python train.py --encoder_arch="quartznet" --model="contrastive audio-text model" --dataset="short read English sentences (LibriTTS-R)" --train_examples=26041 --n_mels=64 --hop_length=160 --input="mfcc" --spec_augment=true --win_length=512 --tokenizer="char" --vocab_size=32 --loss="sigmoid" --embed_dim=128 --encoder_norm="batchnorm" --encoder_activation="prelu" --encoder_depths=[3, 3, 3] --encoder_kernel_size=9 --encoder_stem="single" --encoder_widths=[192, 192, 192] --text_encoder_causal=true --text_encoder_width=320 --text_encoder_layers=8 --text_encoder_norm="layernorm" --text_encoder_norm_position="post" --text_encoder_activation="swiglu" --text_encoder_mlp_ratio=3 --text_encoder_head_dim=32 --text_encoder_fused_qkv=false --text_encoder_bias="all" --text_encoder_qk_norm=false --text_encoder_parallel_block=false --text_encoder_inner_norm=false --text_encoder_drop_path=0.1 --text_encoder_positions="rope" --init="trunc_normal_002" --residual_init="none" --optimizer="soap" --beta2=0.99 --lr=0.0011 --beta1=0.95 --shampoo_beta=0.95 --eps=1e-08 --precondition_frequency=16 --max_precond_dim=1024 --one_sided=true --adamw_lr_other_params=0.0021 --ema_decay=0.99 --steps=6900 --batch_size=256 --epochs=67.8 --lr_schedule="cosine" --final_lr_fraction=0.1 --warmup_steps=200 --weight_decay=0.5 --adamw_weight_decay_other_params=0.05
Rows from block 4 of the audio encoder of a small contrastive audio-text model, named by matrix and row number. Rows with one number belong to one channel. Each number is 500 + 40 x the weight over its row's rms, rounded and kept within 0 to 999. All counts start at 0. Numbers have three digits each.
After each channel's rows are labels from the 100 clips, of 14848, where the channel reaches its highest value: "responds to" is what is common among them. Only what is clearly more common there than usual is listed. The data: short read English sentences (LibriTTS-R).
# convs1: first pointwise conv (encoder.blocks.4.convs.1.weight, 192x192x1), inputs 78-116
# convs3: second pointwise conv (encoder.blocks.4.convs.3.weight, 192x192x1, transposed), outputs 78-116

convs1.174:545489544477496532472474479473459520485503542501530575460497464485506497525475576555500524587496526445484492487483553
convs3.174:563489485431460456549536553569458448473461525466429484437574570465529515485517458584488555414470549455584509481534500
responds to: the word "she"

convs1.0:530519480523463529546545449541438523433504529520618570459539510520459496487550537467522510547456541486494486503419439
convs3.0:502532469535521541481471433464457514537577510473533549508485547484465494464462539460472477489519426501480586451496438
responds to: the word "was"

convs1.20:467533476509507500488502449582489519452444508514491425471468426516500488548467536542494563584456580522441466495497489
convs3.20:571573516546484450494544485484485526538491540509525508504549505561491485490516541523463567437415453417432550522533518
responds to: the word "was"

convs1.137:503458558457532509479532481439423447470527533544515502549531558488483466453381478559493554491515474516477523429525451
convs3.137:560516568470524516486532476481475512574458466548516557498508455484542564450481480469466562465528563476525467468512521
responds to: the word "was"

convs1.131:493493499474473453451522502497486488500538501442518518498431452528487535521448489476516399476478476496518512446501452
convs3.131:469548493522570541492448521538518481451489517513538510545496505514571580560464442435483544571525407533464520540531550
responds to: the word "she"

convs1.66:442454482560458431453515481507480461483499475490522562510476496448501486511464620473515537367496501571375450520486491
convs3.66:558532519501537492476434462517490492526468451498540514472440456489460505467527536515410511573412564545521568522492491
responds to: the word "i"

convs1.138:544557486381485485496526467488518487494556487561486468456462478498541463536479564524402501425501585535429455521562473
convs3.138:497480481579517518533538473486543494488534548472436466539513547488516456454435500472585453462485492429444543438554529
responds to: the word "i"; the word "said"; the word "he"

convs1.142:507499524459511527542528455473493503477518511476429442503527531505475505492485466516529570538501465619564557518536499
convs3.142:520556468516527517459513489431508518473470489574465419557518562499458558518543499464531550566519513449429505425581477
responds to: the word "is"

convs1.113:507480453507482528494385484590515508543489530587494444484416510535442484498491457494509477452485593541489506526502563
convs3.113:505500553507457520493508469524510488457504531470420479488540508578457448522497509512459478495434506476443487503562552
responds to: the word "was"; the word "it"

convs1.141:492485512452479504531475576439533431584440490429508504470486433574438542492549536476531525512545536544479487529553469
convs3.141:531379498514496542471479491468470492499481446533539519514533487448516519475504494509538549566598547515528448484564493
responds to: the word "was"; the word "he"

convs1.184:513505495551465446524498522453552598484424511482516492454415490433545443521542492551488503485548509476502522553554527
convs3.184:498476522497555543575477594533469505550494478506497510500499508532529464517467455426469489481464513510523489585510508
responds to: voice: female

convs1.65:485486482461519453514533517397398486480471618506579649507584505477541492510514454496479495408503451528468480499544500
convs3.65:499454503443530451499509559503536477479475471512514454561591447470506575512473435442522506548547609530443453478513505
responds to: the word "she"

convs1.128:477469436411437512476519520447475503553554513505430527489525500529519453501500412569526505530470522573434494502482550
convs3.128:482474477525528431488479501496429467534509505438477533473536491483439630490499530474540480556566528479481481464492513
responds to: the word "was"; the word "he"

convs1.26:492495449492499484428584490578474454443486542511485431550526460580526478542470507519487498550469558508472509461490521
convs3.26:487495416433509443495501608522486478440544527518474468522395469502489567501479466527452496438532433530511475548450472
responds to: the word "was"; the word "that"

convs1.158:551523463502501564460510461441429411592417523574461545487566523480509478460531426568477505500488527492601522462456483
convs3.158:459572420447499444491432528475525456466475525461465521446525524517487453530464489453530538503530556498562519481501480
responds to: the word "was"

convs1.10:494524495473431570461600453479557529458519480533494559538547480507527501536498417521436519548564531485516520566471494
convs3.10:499521484488440485519438457524509489428526483460453443532463528446567484486531419522439460491440439510503516574491509
responds to: the word "is"

convs1.57:553567539499534514497512499482556517514445467496480473464466487585461493492518458489609444518544519512527512553452499
convs3.57:543565495438586494489501513491522498519500469475547422483561513506545501515460407478498423514469451512515517481507517
responds to: voice: female

convs1.1:518450531593575511411496480538530549533517523537381460464449554524461487531527476490485531469466569440543492507545473
convs3.1:462398534476470545555507579523454449423533483538526541499502498571557509460448516504423498456514537480539475533518558
responds to: the word "was"