Rows from block 3 of the audio encoder of a small contrastive audio-text model, named by matrix and row number. Rows with one number belong to one channel. Each number is 500 + 25 x the weight over its row's rms, rounded and kept within 0 to 999. All counts start at 0. Numbers have three digits each. After the name is the row's rms in percent of the matrix's.
After each channel's rows are labels from the 100 clips, of 14848, where the channel reaches its highest value: "loudest" is the band of the loudest frequency at the time of the peak; "strongest on" is what is common among them. Only what is clearly more common there than usual is listed. The data: short read English sentences (LibriTTS-R).
# convs1: first pointwise conv (encoder.blocks.3.convs.1.weight, 192x192x1), inputs 96-191
# convs3: second pointwise conv (encoder.blocks.3.convs.3.weight, 192x192x1, transposed), outputs 96-191

convs1.80 101:497502527448544513503494508481520508478450510498520494486490510525480503510491533504533529497505494501500473508510484476464469458534532480499456515513499501526509492486487522492521531517462485488498470508539465481525567468463543517513507473482547492498516532477520505453520526535531508508
convs3.80 097:484486518490480432490495531487463541499459481494520537471500510460453510496466489471472502520510473505544474456471491484465481526493531536519488487548526505513523489523540525517500474523492499523526512526488480533483510503505495524531516520511476470485484541515468537525547509485451500530
loudest: 250 to 500 Hz
strongest on: the word "he"

convs1.145 110:465480512525453492494487472485473489536485488527469523436507490495497509469486490511509496497520505412553500510504497463482504465472491495461510521537509476493489516499495489482534523454519556526513507487500506486540508490522475504513488470497516519501512518507500491484483510527485491493
convs3.145 099:467519469498534508503485484497503530502498516488514461476469491508493482496494457506534504470556466481457532532520499498485492495513465484530513464483458456486516445497486496507454511515507510479524516474478489509526504447457519526464531476512480496499490518507482520507493495545511505520
loudest: 4000 to 8000 Hz
strongest on: the word "was"

convs1.46 096:456514505527531531520479522484484518538470492525469489501487483506497498475494513504494535489514505469463483520483467519531523507501507490525492499538551499516540457541506509507469510474547570514447494505556501493485451516506466469484469495503525504516469512439511550519441502529459532484
convs3.46 103:496535545464522508498497482505543550518528514540501511471486495504522483475492466504496496529462477530504478521497499502516488526488506524501495560506570480493502550514490532507523487507531483507529509479498445519484529552494536480486510460509476518490516531525531482542497520541529504531
loudest: 250 to 500 Hz
strongest on: the word "was"

convs1.3 097:507501504506487512482502499500444514456498494514467505529493521499467503485503472464480514505508490518506466473509508516486524533454526486492501485510529569501523555495460470507478546504484490534461494519507489492542469464509502519486526496555453488491493494483463519524485444493509534486
convs3.3 104:497530517469486454473545577486451514506450531498469506547473514470491449508538495510480471485486481491498508507513489527462535484505500443520524522492519495531486477455523512533495493499555500534491524475483476509510526489460492497489500535505462510516472514491537508465488509519508519496
loudest: 250 to 500 Hz
strongest on: voice: female

convs1.110 099:481522495497491511513534510511458471501516500535485440499487479503478497509509500525490489497461493485468492528517514547520516514498514532448547463491455567497471533476511467474478510474544478505540501490521488483493481435494510501503489532503549463516473547481546495535478481481491480466
convs3.110 098:497530503525498530542494521476524493522508477503481496517442500567545508506551534513519480468498540480531460525462509485551523523499479522469507536511489504469501513508470500523501507486525468505506509508485487532520488502510517459489533494432551505506498522461500456473471506528544487552
loudest: 250 to 500 Hz
strongest on: voice: female; the word "he"; the word "you"

convs1.59 100:498474531486548485489454457489492474456499500511539502486518483529484488487530516479487517492459498491478450537521505492486509483509530497514482473526540540484507507501491464509501525520502525533478490516508468520531530483509498529488490488512525521511460459472524545503478497484430522498
convs3.59 101:481437508452498473540481543480499523504491460495473485540494512516513490486505538516514535502519504472493546492481520538512520513535420449525469508489452466457537511513490524516531516480535483487533503503491494464509536509498501538510504487477541530508512477535516526534505514511486515473
loudest: 250 to 500 Hz
strongest on: voice: female

convs1.62 100:486470510485465494561459484564514540503504502512491472456505505522493492502544547515461559512501518442520498499515497537515517464505490489493492483498518516517529474533532514557490495511500489535518555495497509521517475447471485514501492456447547495523501482463488465489462524497505467498
convs3.62 097:512497550444519505509451520519469530507479468448542514474500491478469518503489469533509523516486432501482532475502484517479488487536487538471510467537476506485501525472538484546539501537523528524499544473525529558478480504522518538507511475512512459496444521502505512490535500505469491518
loudest: 250 to 500 Hz
strongest on: the word "was"

convs1.113 104:497520504480500525462507502501502488493495500509526464509437495512495499475477465531492507527522485508501440476515494502531546455533492493528448543552515504495519486530538490508507488481489505487526473463462462492493515492474510514541536524462508453501484528538488477502486500509537514474
convs3.113 100:493531503527489506470519490480516511469463530523487500522499480513554502486495518505472542531539521538504528507562512496517478515479548490488501498491493499499475470512460483505515483477513467484502458517498475484472510497477457464518502519477512479475544495460506469522478482485548456510
loudest: 250 to 500 Hz
strongest on: voice: female; the word "you"

convs1.128 102:523474512482528529479495518505510482464502523525498452481507462472475561511499488464555514479461516482501521468518454435498466486523543475500477496492474488499519496459456515506506475486490514466498523507473529521495500502489509475543499496513448469464570460501511506485485489499536498453
convs3.128 107:491478477481545542505487467538537511552481532509502539522512519507482517459532485485525484455513487514518499485482513526491507477505527479487556507529473504486509525482527478502487555511504509489503494499494462514515461479468453463487489465507503510508516506505501486503499487537482463533
loudest: 500 to 1000 Hz
strongest on: the word "what"

convs1.135 094:482483504479502538450519513496458510497493467472495465532531517538495482505493500487494537499499540469486507481480498487530483547514475512525497450495504503542481510451528553499483482493491490492483514488515478519489437512467501479487490447532448461484502481472473538501453485490502507487
convs3.135 107:512489456457477527491519495472491501540486553556494508534529493506508464538499530540473462463505502478530539509537509486534494496498494446516505514473528530531541493449509490473460466504480537496453491507489523506510498486496492529452482507517523498484519481482469541509441443461526512534
loudest: 500 to 1000 Hz
strongest on: voice: female

convs1.55 114:489498517508513495443483542511437463474501486504549483473565499498490493505465519478531476555484510525520480476525487499519541519473500475434525521482493518507472590452491541465501493491518523520506500497477499460478499528478520524491482529522498527522477471488481481533491505443488479502
convs3.55 094:503530508485482497512524508487493497479500505490495474484514528469513550465569479479505430517479544532539512482515474520562503527514520483493489497486454538485442543475516488538496521481533528495496487505518592491518507528461465495528485532480564498476509468477493462516505522494505524507
loudest: 250 to 500 Hz
strongest on: voice: female

convs1.159 103:478473483470506485507498444479513524493500499550488509489511491539526519493495502496514475533518514483468502527495508501551485511490496498536528488514494546525525481503486494461462521456488494490512544469525538497474490456465525523521532542483504485467500509472554487499478508497536498510
convs3.159 105:512503514503541539493475484481524476499520446469472484465486480511490484492533466500488488476494504455487512496493481525498522499518493534528509478478498464513499485497514474472496483480456488503511490503532540498544517493466509476457511529452496512495528498499522458512505457515518505504
loudest: 250 to 500 Hz
strongest on: the word "you"

convs1.164 099:487453478454523502526512498468543488514509482519482524522485454506498492503518513505477537536528472485526459528526504493489496474482484460525528519560555466508552488522493475517528506478518530528492504454551524508520474503471496520476487487466478515534502514442515486492488530474499513482
convs3.164 097:465579474524515464495515472512520473499500488488482495499501465538505500492478489486478493496502551492496493512492487511514530503474521504486473494481526526520491468516505488520443454485517479491511481521469496469515502446494533451508532506470468499437519485495487454518455477469534516514
loudest: 250 to 500 Hz
strongest on: the word "was"

convs1.152 097:532469460578514511496491504510468476503506493531531473482489462487533473506524526437497505497473530505474535490491497479482521509508539515484526519474459464507490516473468552484546523468501495512460524441489509505495552530475525508511483499490471529515482493493503479508522498472505475504
convs3.152 104:530471474487472494519507560483510522480531561486519454519534462477532534491477505482502487520518513494518531465534499480513462516479477464506463520483544503546478510515485499482484480506519499534461546468525490459461493539514515481510482536534494469484571462470512519551501497508524538493
loudest: 250 to 500 Hz
strongest on: voice: female; the word "i"

convs1.13 103:484502484515487447476495458448508477502526512514496487469501499522540502518509525556484481469531531511441453508532535501501517480478478518485469481560503520488508502520454477502454529489481469537558545490484505523502495431480470533560518509481535501503456525472533480498506504468490491499
convs3.13 102:568531511497497517470532482478541531489497504508508524467496501452497512545534522479492474531490497484481483492500540512450535511528551510471487504592505480509510487486518519492504500520495470526538530470500509476456510482489489473531476453511504491502502553501583521522511545480542499545
loudest: 250 to 500 Hz
strongest on: the word "you"

convs1.34 104:540527492480474457542485489484496524506536505500479518478502475484490478537517495505527527478536493487505543542516485505457483487547462509530501532536479464532487482526488499504508527516515490489467492487500515483453499472470452480509509490462492499475521503489504535502499503544518507467
convs3.34 104:507474480510487474495494498544477512471478532476492482518457488513517502492478494500474486520520513460494517508508473557494478512491489481491530518507477496489510529499543515490534431443518537488486508523526496519506544492482497526484536543500528497510509516470490510507517525527487528474
loudest: 250 to 500 Hz
strongest on: the word "she"; the word "was"

convs1.75 105:535481496457496513486497484450454502446450468514525457461554488496508493518525441479495476534500490535528487489520497435473495457514446513500531522508491481485490540492546492451520457514532554486523478502479541492483511499480460527474506506505470515502464489507485502511516467495468504521
convs3.75 103:493486412485506493509481504493483494509486528493495480515483503483516493481528532531498501508486487385503501553550498511501457524499477550521482504474520539515509459478475526505511461501536514499496502499470498469523477479513555538468522496456491507489497469491510515515482433508493511508
loudest: 250 to 500 Hz
strongest on: the word "to"

convs1.45 103:470517497518475512514440488513521555534457500446490462471515553445509478465502506498506480472522493535483478464523541501509544507484492503523494462520498522529491480496505469537509474501502489508485494507486531478481518491503478526529441488475518491436506507512531472510527473549518489469
convs3.45 103:519510522535542518427523492523479533506514542497489544487482509490460531494484514506506431513516494527532508492541516553509517517494496517453512533523507528512494530492507451507495504496459520484495531500498477495501505521533478482471530517484526494498487481456496493494496527489503518537
loudest: 4000 to 8000 Hz
strongest on: voice: female

convs1.82 097:521488539508468526491532501489506511506471502460490459496539484534512426477508461455533494527441486524523472518543519503524517519469501477513528505534515483539500504493487520549499455466503451430476466489497516452492500489459474520527485509515484491543501482493480495514479533474485488496
convs3.82 083:498514497478517525501482519460565520508565527470514502496506467518522488542476508492540514461472493507536483475486493513494503470478508514537490503539499485527457517554473484488433526490537476502508494497495486483499487481545482452531478484494482500478511482495538476512482507559516505512
loudest: 250 to 500 Hz
strongest on: voice: female

convs1.101 098:532488523497537514506487487532521514467520475500507475490476492519485554542502531488459514475476563484461537554489426494522502512534514507510505527473479474525519443514521477490501530513506501551507538487539521540465505484483503460504497490496512499523510525465520469510457492521504532455
convs3.101 103:468522498476504490501488510523506549540489475521554461505480474460498548514458512556521535528529499506522513510528498518506484518515536505489464491517520484473484531499483467500503482523502532480482513479507493514484559434522536494497511500498525473499494485518452504561529514477533501485
loudest: 250 to 500 Hz; 500 to 1000 Hz
strongest on: text has "what"