Rows from block 4 of the text encoder, named by matrix and row number. Rows with one number belong to one neuron. Each number is 50 + 15 x the weight over its row's rms, rounded and kept within 0 to 99. All counts start at 0. After the name is the row's rms in percent of the matrix's.
# gate: MLP gate (text_encoder.blocks.4.mlp.gate.weight, 960x320), inputs 128-191
# fc1: MLP up (text_encoder.blocks.4.mlp.fc1.weight, 960x320), inputs 128-191
# fc2: MLP down (text_encoder.blocks.4.mlp.fc2.weight, 320x960, transposed), outputs 128-191
gate.498 101:37 58 13 53 40 32 38 36 51 46 71 42 35 51 45 44 48 43 89 61 47 58 51 67 44 28 39 51 68 56 55 38 53 22 39 68 62 44 75 20 67 51 44 60 32 46 36 61 41 55 63 24 51 76 61 52 69 73 38 38 25 64 65 34
fc1.498 105:67 53 70 49 48 37 50 49 42 38 47 50 67 49 27 68 62 40 60 45 37 72 62 43 54 58 98 36 51 49 20 54 34 52 55 37 87 61 41 54 63 29 57 33 58 45 32 49 29 54 42 30 38 29 52 42 59 35 61 71 51 33 53 52
fc2.498 099:43 13 60 44 55 69 62 69 56 41 15 59 73 78 38 62 38 39 41 43 55 57 22 56 24 40 73 11 31 31 40 40 57 26 50 38 73 52 63 46 43 58 34 60 68 57 53 74 33 51 65 40 64 53 54 35 71 57 51 43 77 68 65 57
gate.499 103:49 28 44 31 48 42 51 64 33 47 45 22 44 70 51 51 55 42 27 64 49 37 59 57 63 38 68 55 45 45 43 55 92 70 44 50 55 63 62 62 41 51 64 48 63 35 50 44 71 44 69 67 51 54 29 36 56 56 44 75 31 58 52 42
fc1.499 104:47 48 38 49 30 36 68 65 67 38 47 69 51 30 40 60 66 62 42 55 46 52 47 55 57 39 17 63 40 60 67 65 67 41 41 72 50 37 80 61 47 52 22 62 34 50 37 26 60 74 39 46 43 46 49 46 34 53 15 58 53 32 53 40
fc2.499 106:39 60 52 39 38 51 32 26 59 61 54 53 50 33 47 36 51 57 61 45 50 56 58 53 30 57 08 74 15 81 59 59 39 37 77 35 50 43 52 38 62 45 39 44 69 74 35 52 81 54 25 81 48 67 60 58 72 53 49 28 54 61 54 49
gate.500 092:78 58 21 65 56 59 64 20 20 44 37 72 38 59 61 93 45 57 60 58 49 48 49 40 48 28 48 38 49 54 14 54 66 25 23 37 58 58 37 42 69 27 33 58 44 45 59 57 26 26 43 52 61 51 43 51 48 70 47 50 82 69 54 41
fc1.500 094:77 58 41 52 47 62 70 80 51 36 69 60 66 61 39 81 39 46 79 41 42 55 14 35 43 36 34 54 40 33 38 46 46 30 35 27 60 31 74 55 73 20 10 65 63 48 60 51 57 51 45 35 60 63 70 38 51 18 29 34 50 40 60 72
fc2.500 101:57 41 44 37 60 38 70 39 45 51 76 51 54 49 49 64 85 35 54 51 48 61 57 66 54 38 79 54 41 72 42 51 76 36 59 60 39 58 65 47 79 45 61 64 69 31 58 68 47 55 52 14 71 45 54 58 37 85 56 40 46 37 67 42
gate.501 103:59 28 72 60 26 43 18 25 68 75 66 36 37 51 05 61 60 44 63 60 45 43 67 51 45 60 75 29 58 56 63 35 52 72 39 55 60 44 48 75 50 40 69 62 94 38 41 50 47 59 49 64 64 43 78 44 62 61 42 61 21 16 38 55
fc1.501 101:78 64 60 50 73 22 65 87 60 41 58 49 23 41 49 64 67 19 46 43 35 46 21 49 80 78 53 31 55 81 35 60 63 50 33 56 58 54 55 50 45 50 68 49 59 52 40 55 62 11 37 63 59 94 08 46 45 41 45 42 37 59 24 67
fc2.501 102:55 20 49 71 55 42 67 52 70 68 68 89 38 68 58 54 50 46 79 41 41 64 74 44 71 88 53 66 46 13 54 20 60 76 46 30 40 37 69 59 35 45 40 46 69 45 50 52 43 62 48 54 26 75 65 90 56 48 48 30 33 46 68 41
gate.502 100:34 29 30 53 75 76 50 43 52 48 67 54 05 76 49 40 61 38 32 48 52 54 53 39 53 38 55 64 61 39 70 68 42 35 68 42 90 78 41 68 46 62 59 59 40 55 77 49 39 46 71 25 55 47 38 24 55 29 31 41 30 58 61 58
fc1.502 095:31 26 53 36 47 50 39 38 43 66 87 44 39 27 53 30 37 61 70 41 33 69 42 61 58 35 51 64 50 41 59 54 49 54 26 67 63 14 85 41 78 62 58 70 28 35 54 36 42 79 34 32 63 36 65 58 33 64 39 56 44 78 56 45
fc2.502 103:54 28 52 39 46 58 53 43 51 34 32 71 64 30 50 52 52 56 66 53 58 55 64 35 66 60 27 54 37 47 47 41 57 50 37 37 85 46 65 41 30 55 45 45 47 28 55 52 31 47 75 25 45 28 68 20 46 36 27 39 39 44 22 64
gate.503 096:44 53 54 28 68 48 65 22 61 45 44 62 19 74 52 56 61 54 61 52 55 41 55 59 54 44 26 46 55 48 26 34 43 70 40 61 67 64 69 22 42 49 33 41 45 49 63 55 48 47 62 53 41 51 30 77 68 62 31 56 51 34 37 35
fc1.503 096:53 21 38 53 48 46 33 46 55 72 81 50 29 27 32 72 74 47 33 37 35 72 53 59 28 52 52 25 51 42 61 39 69 65 14 33 77 44 49 32 29 52 34 22 50 59 60 46 81 52 64 34 69 34 42 47 45 88 66 24 30 48 72 44
fc2.503 100:52 55 46 42 47 72 52 50 53 64 57 49 71 67 61 77 78 49 18 49 09 57 33 50 57 28 41 64 52 49 48 45 75 41 66 28 35 51 44 25 60 41 52 31 46 65 64 63 73 59 33 74 33 41 54 72 46 88 24 43 46 44 37 83
gate.504 106:62 38 25 67 32 54 53 55 44 59 63 36 42 49 71 41 16 57 43 48 58 72 42 52 49 27 81 43 41 62 44 54 37 71 40 47 70 52 51 33 56 66 60 35 44 36 79 37 63 53 34 64 29 60 50 59 69 55 56 74 61 31 33 61
fc1.504 118:47 42 35 99 43 56 43 47 49 68 43 54 65 45 59 43 28 59 46 47 69 69 38 53 62 44 41 58 45 35 63 57 41 65 48 68 53 68 72 50 73 70 44 54 36 67 62 31 47 57 46 58 32 20 35 46 57 45 60 47 48 54 51 54
fc2.504 114:45 62 64 63 23 44 23 34 61 48 17 66 55 46 55 41 34 73 24 50 61 74 44 71 56 66 55 41 39 48 48 60 39 57 72 41 64 47 83 46 47 33 81 67 38 42 46 19 44 40 59 65 54 61 41 45 65 34 89 68 25 51 44 44
gate.505 106:54 54 31 50 56 74 50 60 86 26 51 26 44 42 36 47 50 50 61 68 05 33 41 65 60 33 44 67 44 27 40 47 68 55 28 57 35 42 67 20 37 46 46 52 60 40 60 32 54 62 39 62 51 45 71 36 77 60 51 40 63 81 67 47
fc1.505 101:76 56 33 38 46 49 53 35 44 69 40 83 75 64 85 54 56 55 57 71 40 17 54 48 47 39 62 37 62 71 40 38 56 40 41 19 65 42 56 40 48 54 52 53 38 51 26 57 54 41 45 87 46 43 50 33 65 69 60 34 48 41 42 46
fc2.505 106:48 61 40 36 46 69 47 54 61 51 49 40 57 75 35 60 12 42 72 44 48 70 51 48 46 41 19 75 49 50 00 55 52 44 48 28 45 62 43 72 36 76 34 63 49 83 69 45 84 60 49 60 54 45 64 82 49 54 84 24 35 72 50 67
gate.506 103:46 47 57 42 65 23 47 69 62 42 73 62 48 66 62 44 46 76 37 64 38 73 43 34 53 45 30 33 40 38 22 40 60 50 64 30 41 47 51 71 59 42 51 42 66 62 47 62 48 77 75 58 39 23 53 30 50 51 24 47 35 73 31 18
fc1.506 101:31 43 62 56 35 66 46 08 30 60 45 72 60 54 24 60 52 47 62 57 51 48 32 37 45 52 50 54 30 56 77 72 59 31 56 39 72 60 61 32 49 33 29 68 56 65 48 59 46 43 63 30 57 57 55 83 33 51 85 71 49 20 53 52
fc2.506 104:34 57 43 46 67 73 46 23 44 44 42 31 25 51 37 54 65 32 48 59 38 31 54 42 52 32 46 24 53 40 52 62 69 40 51 55 52 51 45 65 48 65 37 25 99 54 52 65 39 40 42 37 48 52 53 58 55 59 54 69 42 48 74 37
gate.507 105:61 54 65 38 52 61 57 42 33 43 26 46 66 38 58 36 47 49 49 42 48 67 39 48 50 71 56 54 53 28 58 38 55 71 19 51 61 75 70 39 46 59 48 35 47 62 57 50 40 57 36 76 55 80 37 32 77 60 32 75 54 82 53 55
fc1.507 108:84 35 70 65 60 63 49 24 49 53 18 40 44 32 60 32 46 56 43 55 67 53 38 59 47 44 69 58 47 47 51 65 49 26 25 57 71 45 50 50 63 55 69 41 46 63 50 55 21 65 24 55 48 64 50 41 51 41 85 40 40 86 42 56
fc2.507 103:49 55 55 65 35 36 55 55 57 64 57 60 59 60 81 59 63 64 41 35 26 46 69 49 66 51 62 51 46 34 60 62 48 91 52 53 51 44 57 61 29 48 57 45 62 48 42 55 36 28 55 45 53 54 59 53 61 43 46 39 69 22 28 69
gate.508 102:42 44 50 54 79 80 70 69 50 26 37 82 68 52 56 48 25 63 36 57 35 64 53 41 48 53 32 83 45 46 73 71 44 62 43 83 56 52 46 85 53 65 39 70 26 66 70 58 64 59 27 38 24 34 55 48 24 80 69 72 59 30 47 44
fc1.508 103:46 56 33 70 80 63 36 46 39 40 63 45 54 46 50 57 13 46 47 58 33 71 44 75 72 42 63 72 48 37 67 56 33 52 47 78 47 52 28 44 57 47 26 49 37 73 36 34 61 54 44 46 44 18 54 50 48 68 52 46 61 42 48 46
fc2.508 093:41 69 52 57 59 35 49 27 32 65 60 85 39 45 55 58 65 71 47 41 44 45 35 51 58 48 38 27 58 61 28 57 49 70 59 64 53 57 51 25 56 23 58 57 66 16 50 26 37 39 56 65 52 52 45 41 68 42 57 49 21 28 29 55
gate.509 102:72 54 62 46 40 51 72 35 49 50 17 59 61 64 52 76 54 42 47 50 39 49 59 34 16 67 82 67 63 49 23 42 28 52 47 62 62 28 42 63 36 50 32 46 72 41 56 39 42 26 47 63 33 64 37 56 43 52 55 65 52 54 52 57
fc1.509 099:69 41 45 45 41 49 21 70 44 41 41 64 63 50 51 53 58 61 33 50 32 49 72 48 64 44 48 57 21 64 25 62 41 54 46 51 38 55 26 57 37 42 57 49 61 42 68 24 41 36 43 68 28 74 58 42 64 66 34 42 42 34 48 65
fc2.509 104:66 51 55 62 52 53 39 50 43 54 35 42 54 63 75 63 52 59 49 70 34 50 70 21 50 60 46 34 33 66 51 78 39 49 75 64 50 40 25 50 89 60 37 54 63 41 61 32 56 33 36 49 47 45 62 36 43 44 33 48 70 19 50 52
gate.510 095:53 50 62 59 44 54 48 07 38 57 63 51 35 61 47 63 55 41 51 56 51 45 37 48 39 66 51 40 27 66 52 75 79 68 19 21 47 40 45 59 44 48 61 67 38 25 61 74 29 31 67 50 53 79 53 29 57 75 18 47 40 57 58 62
fc1.510 087:75 21 44 39 40 23 71 51 41 59 43 64 47 71 45 64 59 57 52 64 58 29 67 55 69 65 89 57 46 71 23 59 63 58 41 51 28 31 73 70 45 37 61 07 50 56 75 75 59 23 51 52 38 70 53 71 49 80 58 44 28 53 55 34
fc2.510 094:53 50 59 42 82 34 30 37 59 60 43 60 48 76 67 64 55 86 60 52 55 36 49 41 32 50 24 67 50 52 49 53 57 64 24 46 48 42 47 38 68 37 40 27 82 25 53 50 36 57 66 59 47 62 83 66 46 42 69 46 23 72 33 52
gate.511 115:46 62 54 09 43 54 70 69 89 59 48 41 59 50 63 44 50 40 55 26 83 52 51 32 63 46 44 43 64 51 34 36 37 61 51 53 24 50 52 27 62 44 82 21 42 66 45 44 60 20 70 53 54 39 53 70 56 80 62 72 60 63 47 44
fc1.511 117:52 70 68 71 79 53 58 53 58 47 47 74 25 35 48 50 43 49 62 65 22 41 77 70 56 50 56 30 79 66 53 43 67 66 42 40 50 54 44 76 10 40 41 37 58 27 59 71 61 60 42 64 60 87 61 72 32 56 53 46 61 33 68 64
fc2.511 101:59 30 56 20 30 51 37 25 49 43 56 77 70 39 72 66 79 58 61 44 64 59 39 34 55 45 36 49 24 64 66 47 69 35 52 46 55 82 66 47 55 45 40 71 53 40 54 36 63 28 25 51 46 37 60 47 50 79 67 47 51 38 39 26
gate.512 101:21 48 44 53 27 48 55 48 56 58 88 81 54 29 29 86 39 50 55 60 52 43 42 34 42 70 59 40 55 49 45 24 82 69 70 16 65 57 54 28 36 46 54 52 37 78 42 66 20 51 69 49 47 73 63 52 73 66 47 55 62 56 43 60
fc1.512 098:55 29 86 38 50 33 65 51 76 35 34 57 64 41 70 50 43 60 52 28 41 46 66 61 64 37 54 46 48 37 72 60 66 54 56 54 59 57 46 56 63 37 64 73 25 27 52 37 33 45 43 37 46 44 36 39 43 37 69 75 53 56 42 50
fc2.512 102:73 41 48 51 46 44 63 45 47 60 50 26 61 42 13 58 54 42 58 44 29 31 69 46 48 43 31 68 57 77 36 74 50 32 92 36 34 71 45 32 36 39 75 54 58 74 38 57 51 69 71 45 46 51 81 37 55 64 28 44 42 50 48 60
gate.513 096:46 48 67 46 54 54 60 46 55 29 58 37 68 44 46 27 69 28 10 54 33 49 72 50 40 51 36 35 38 44 70 48 26 53 40 53 49 44 59 66 61 44 68 64 65 35 37 45 42 50 34 37 57 54 59 38 61 40 58 53 34 39 46 58
fc1.513 092:66 56 57 54 60 36 47 42 30 67 52 55 67 38 59 49 43 34 74 57 55 50 38 47 51 45 43 39 44 38 49 71 38 55 58 40 49 49 55 43 41 68 27 58 56 64 45 46 54 64 47 54 23 32 46 41 29 78 77 78 47 58 43 32
fc2.513 092:31 55 36 78 55 37 40 55 76 69 18 51 60 52 55 81 34 26 34 54 58 35 49 48 40 45 50 40 43 48 22 70 48 56 55 37 48 28 54 78 60 63 29 34 38 73 57 29 38 58 71 64 50 51 46 68 56 50 59 39 48 59 66 76
gate.514 095:72 25 28 50 58 77 58 29 57 35 36 59 62 48 32 45 54 62 46 26 41 70 55 51 41 44 55 60 55 82 60 49 69 54 38 50 21 28 62 54 14 46 27 48 69 58 47 40 49 73 65 64 65 08 57 36 37 60 57 66 69 86 57 63
fc1.514 093:69 40 56 63 49 53 21 74 24 47 60 41 56 53 30 18 32 76 21 44 47 42 53 37 58 49 49 58 33 62 59 59 33 51 50 63 43 51 34 56 45 42 44 43 44 54 43 53 18 41 47 62 40 35 16 45 50 56 41 48 70 53 27 99
fc2.514 087:57 52 30 73 60 50 02 36 26 42 66 24 52 35 24 12 17 67 56 59 46 53 38 22 16 59 39 59 48 52 56 24 58 43 70 67 49 74 52 63 48 47 36 43 67 60 60 46 56 54 56 65 58 43 38 25 76 26 55 35 70 37 69 54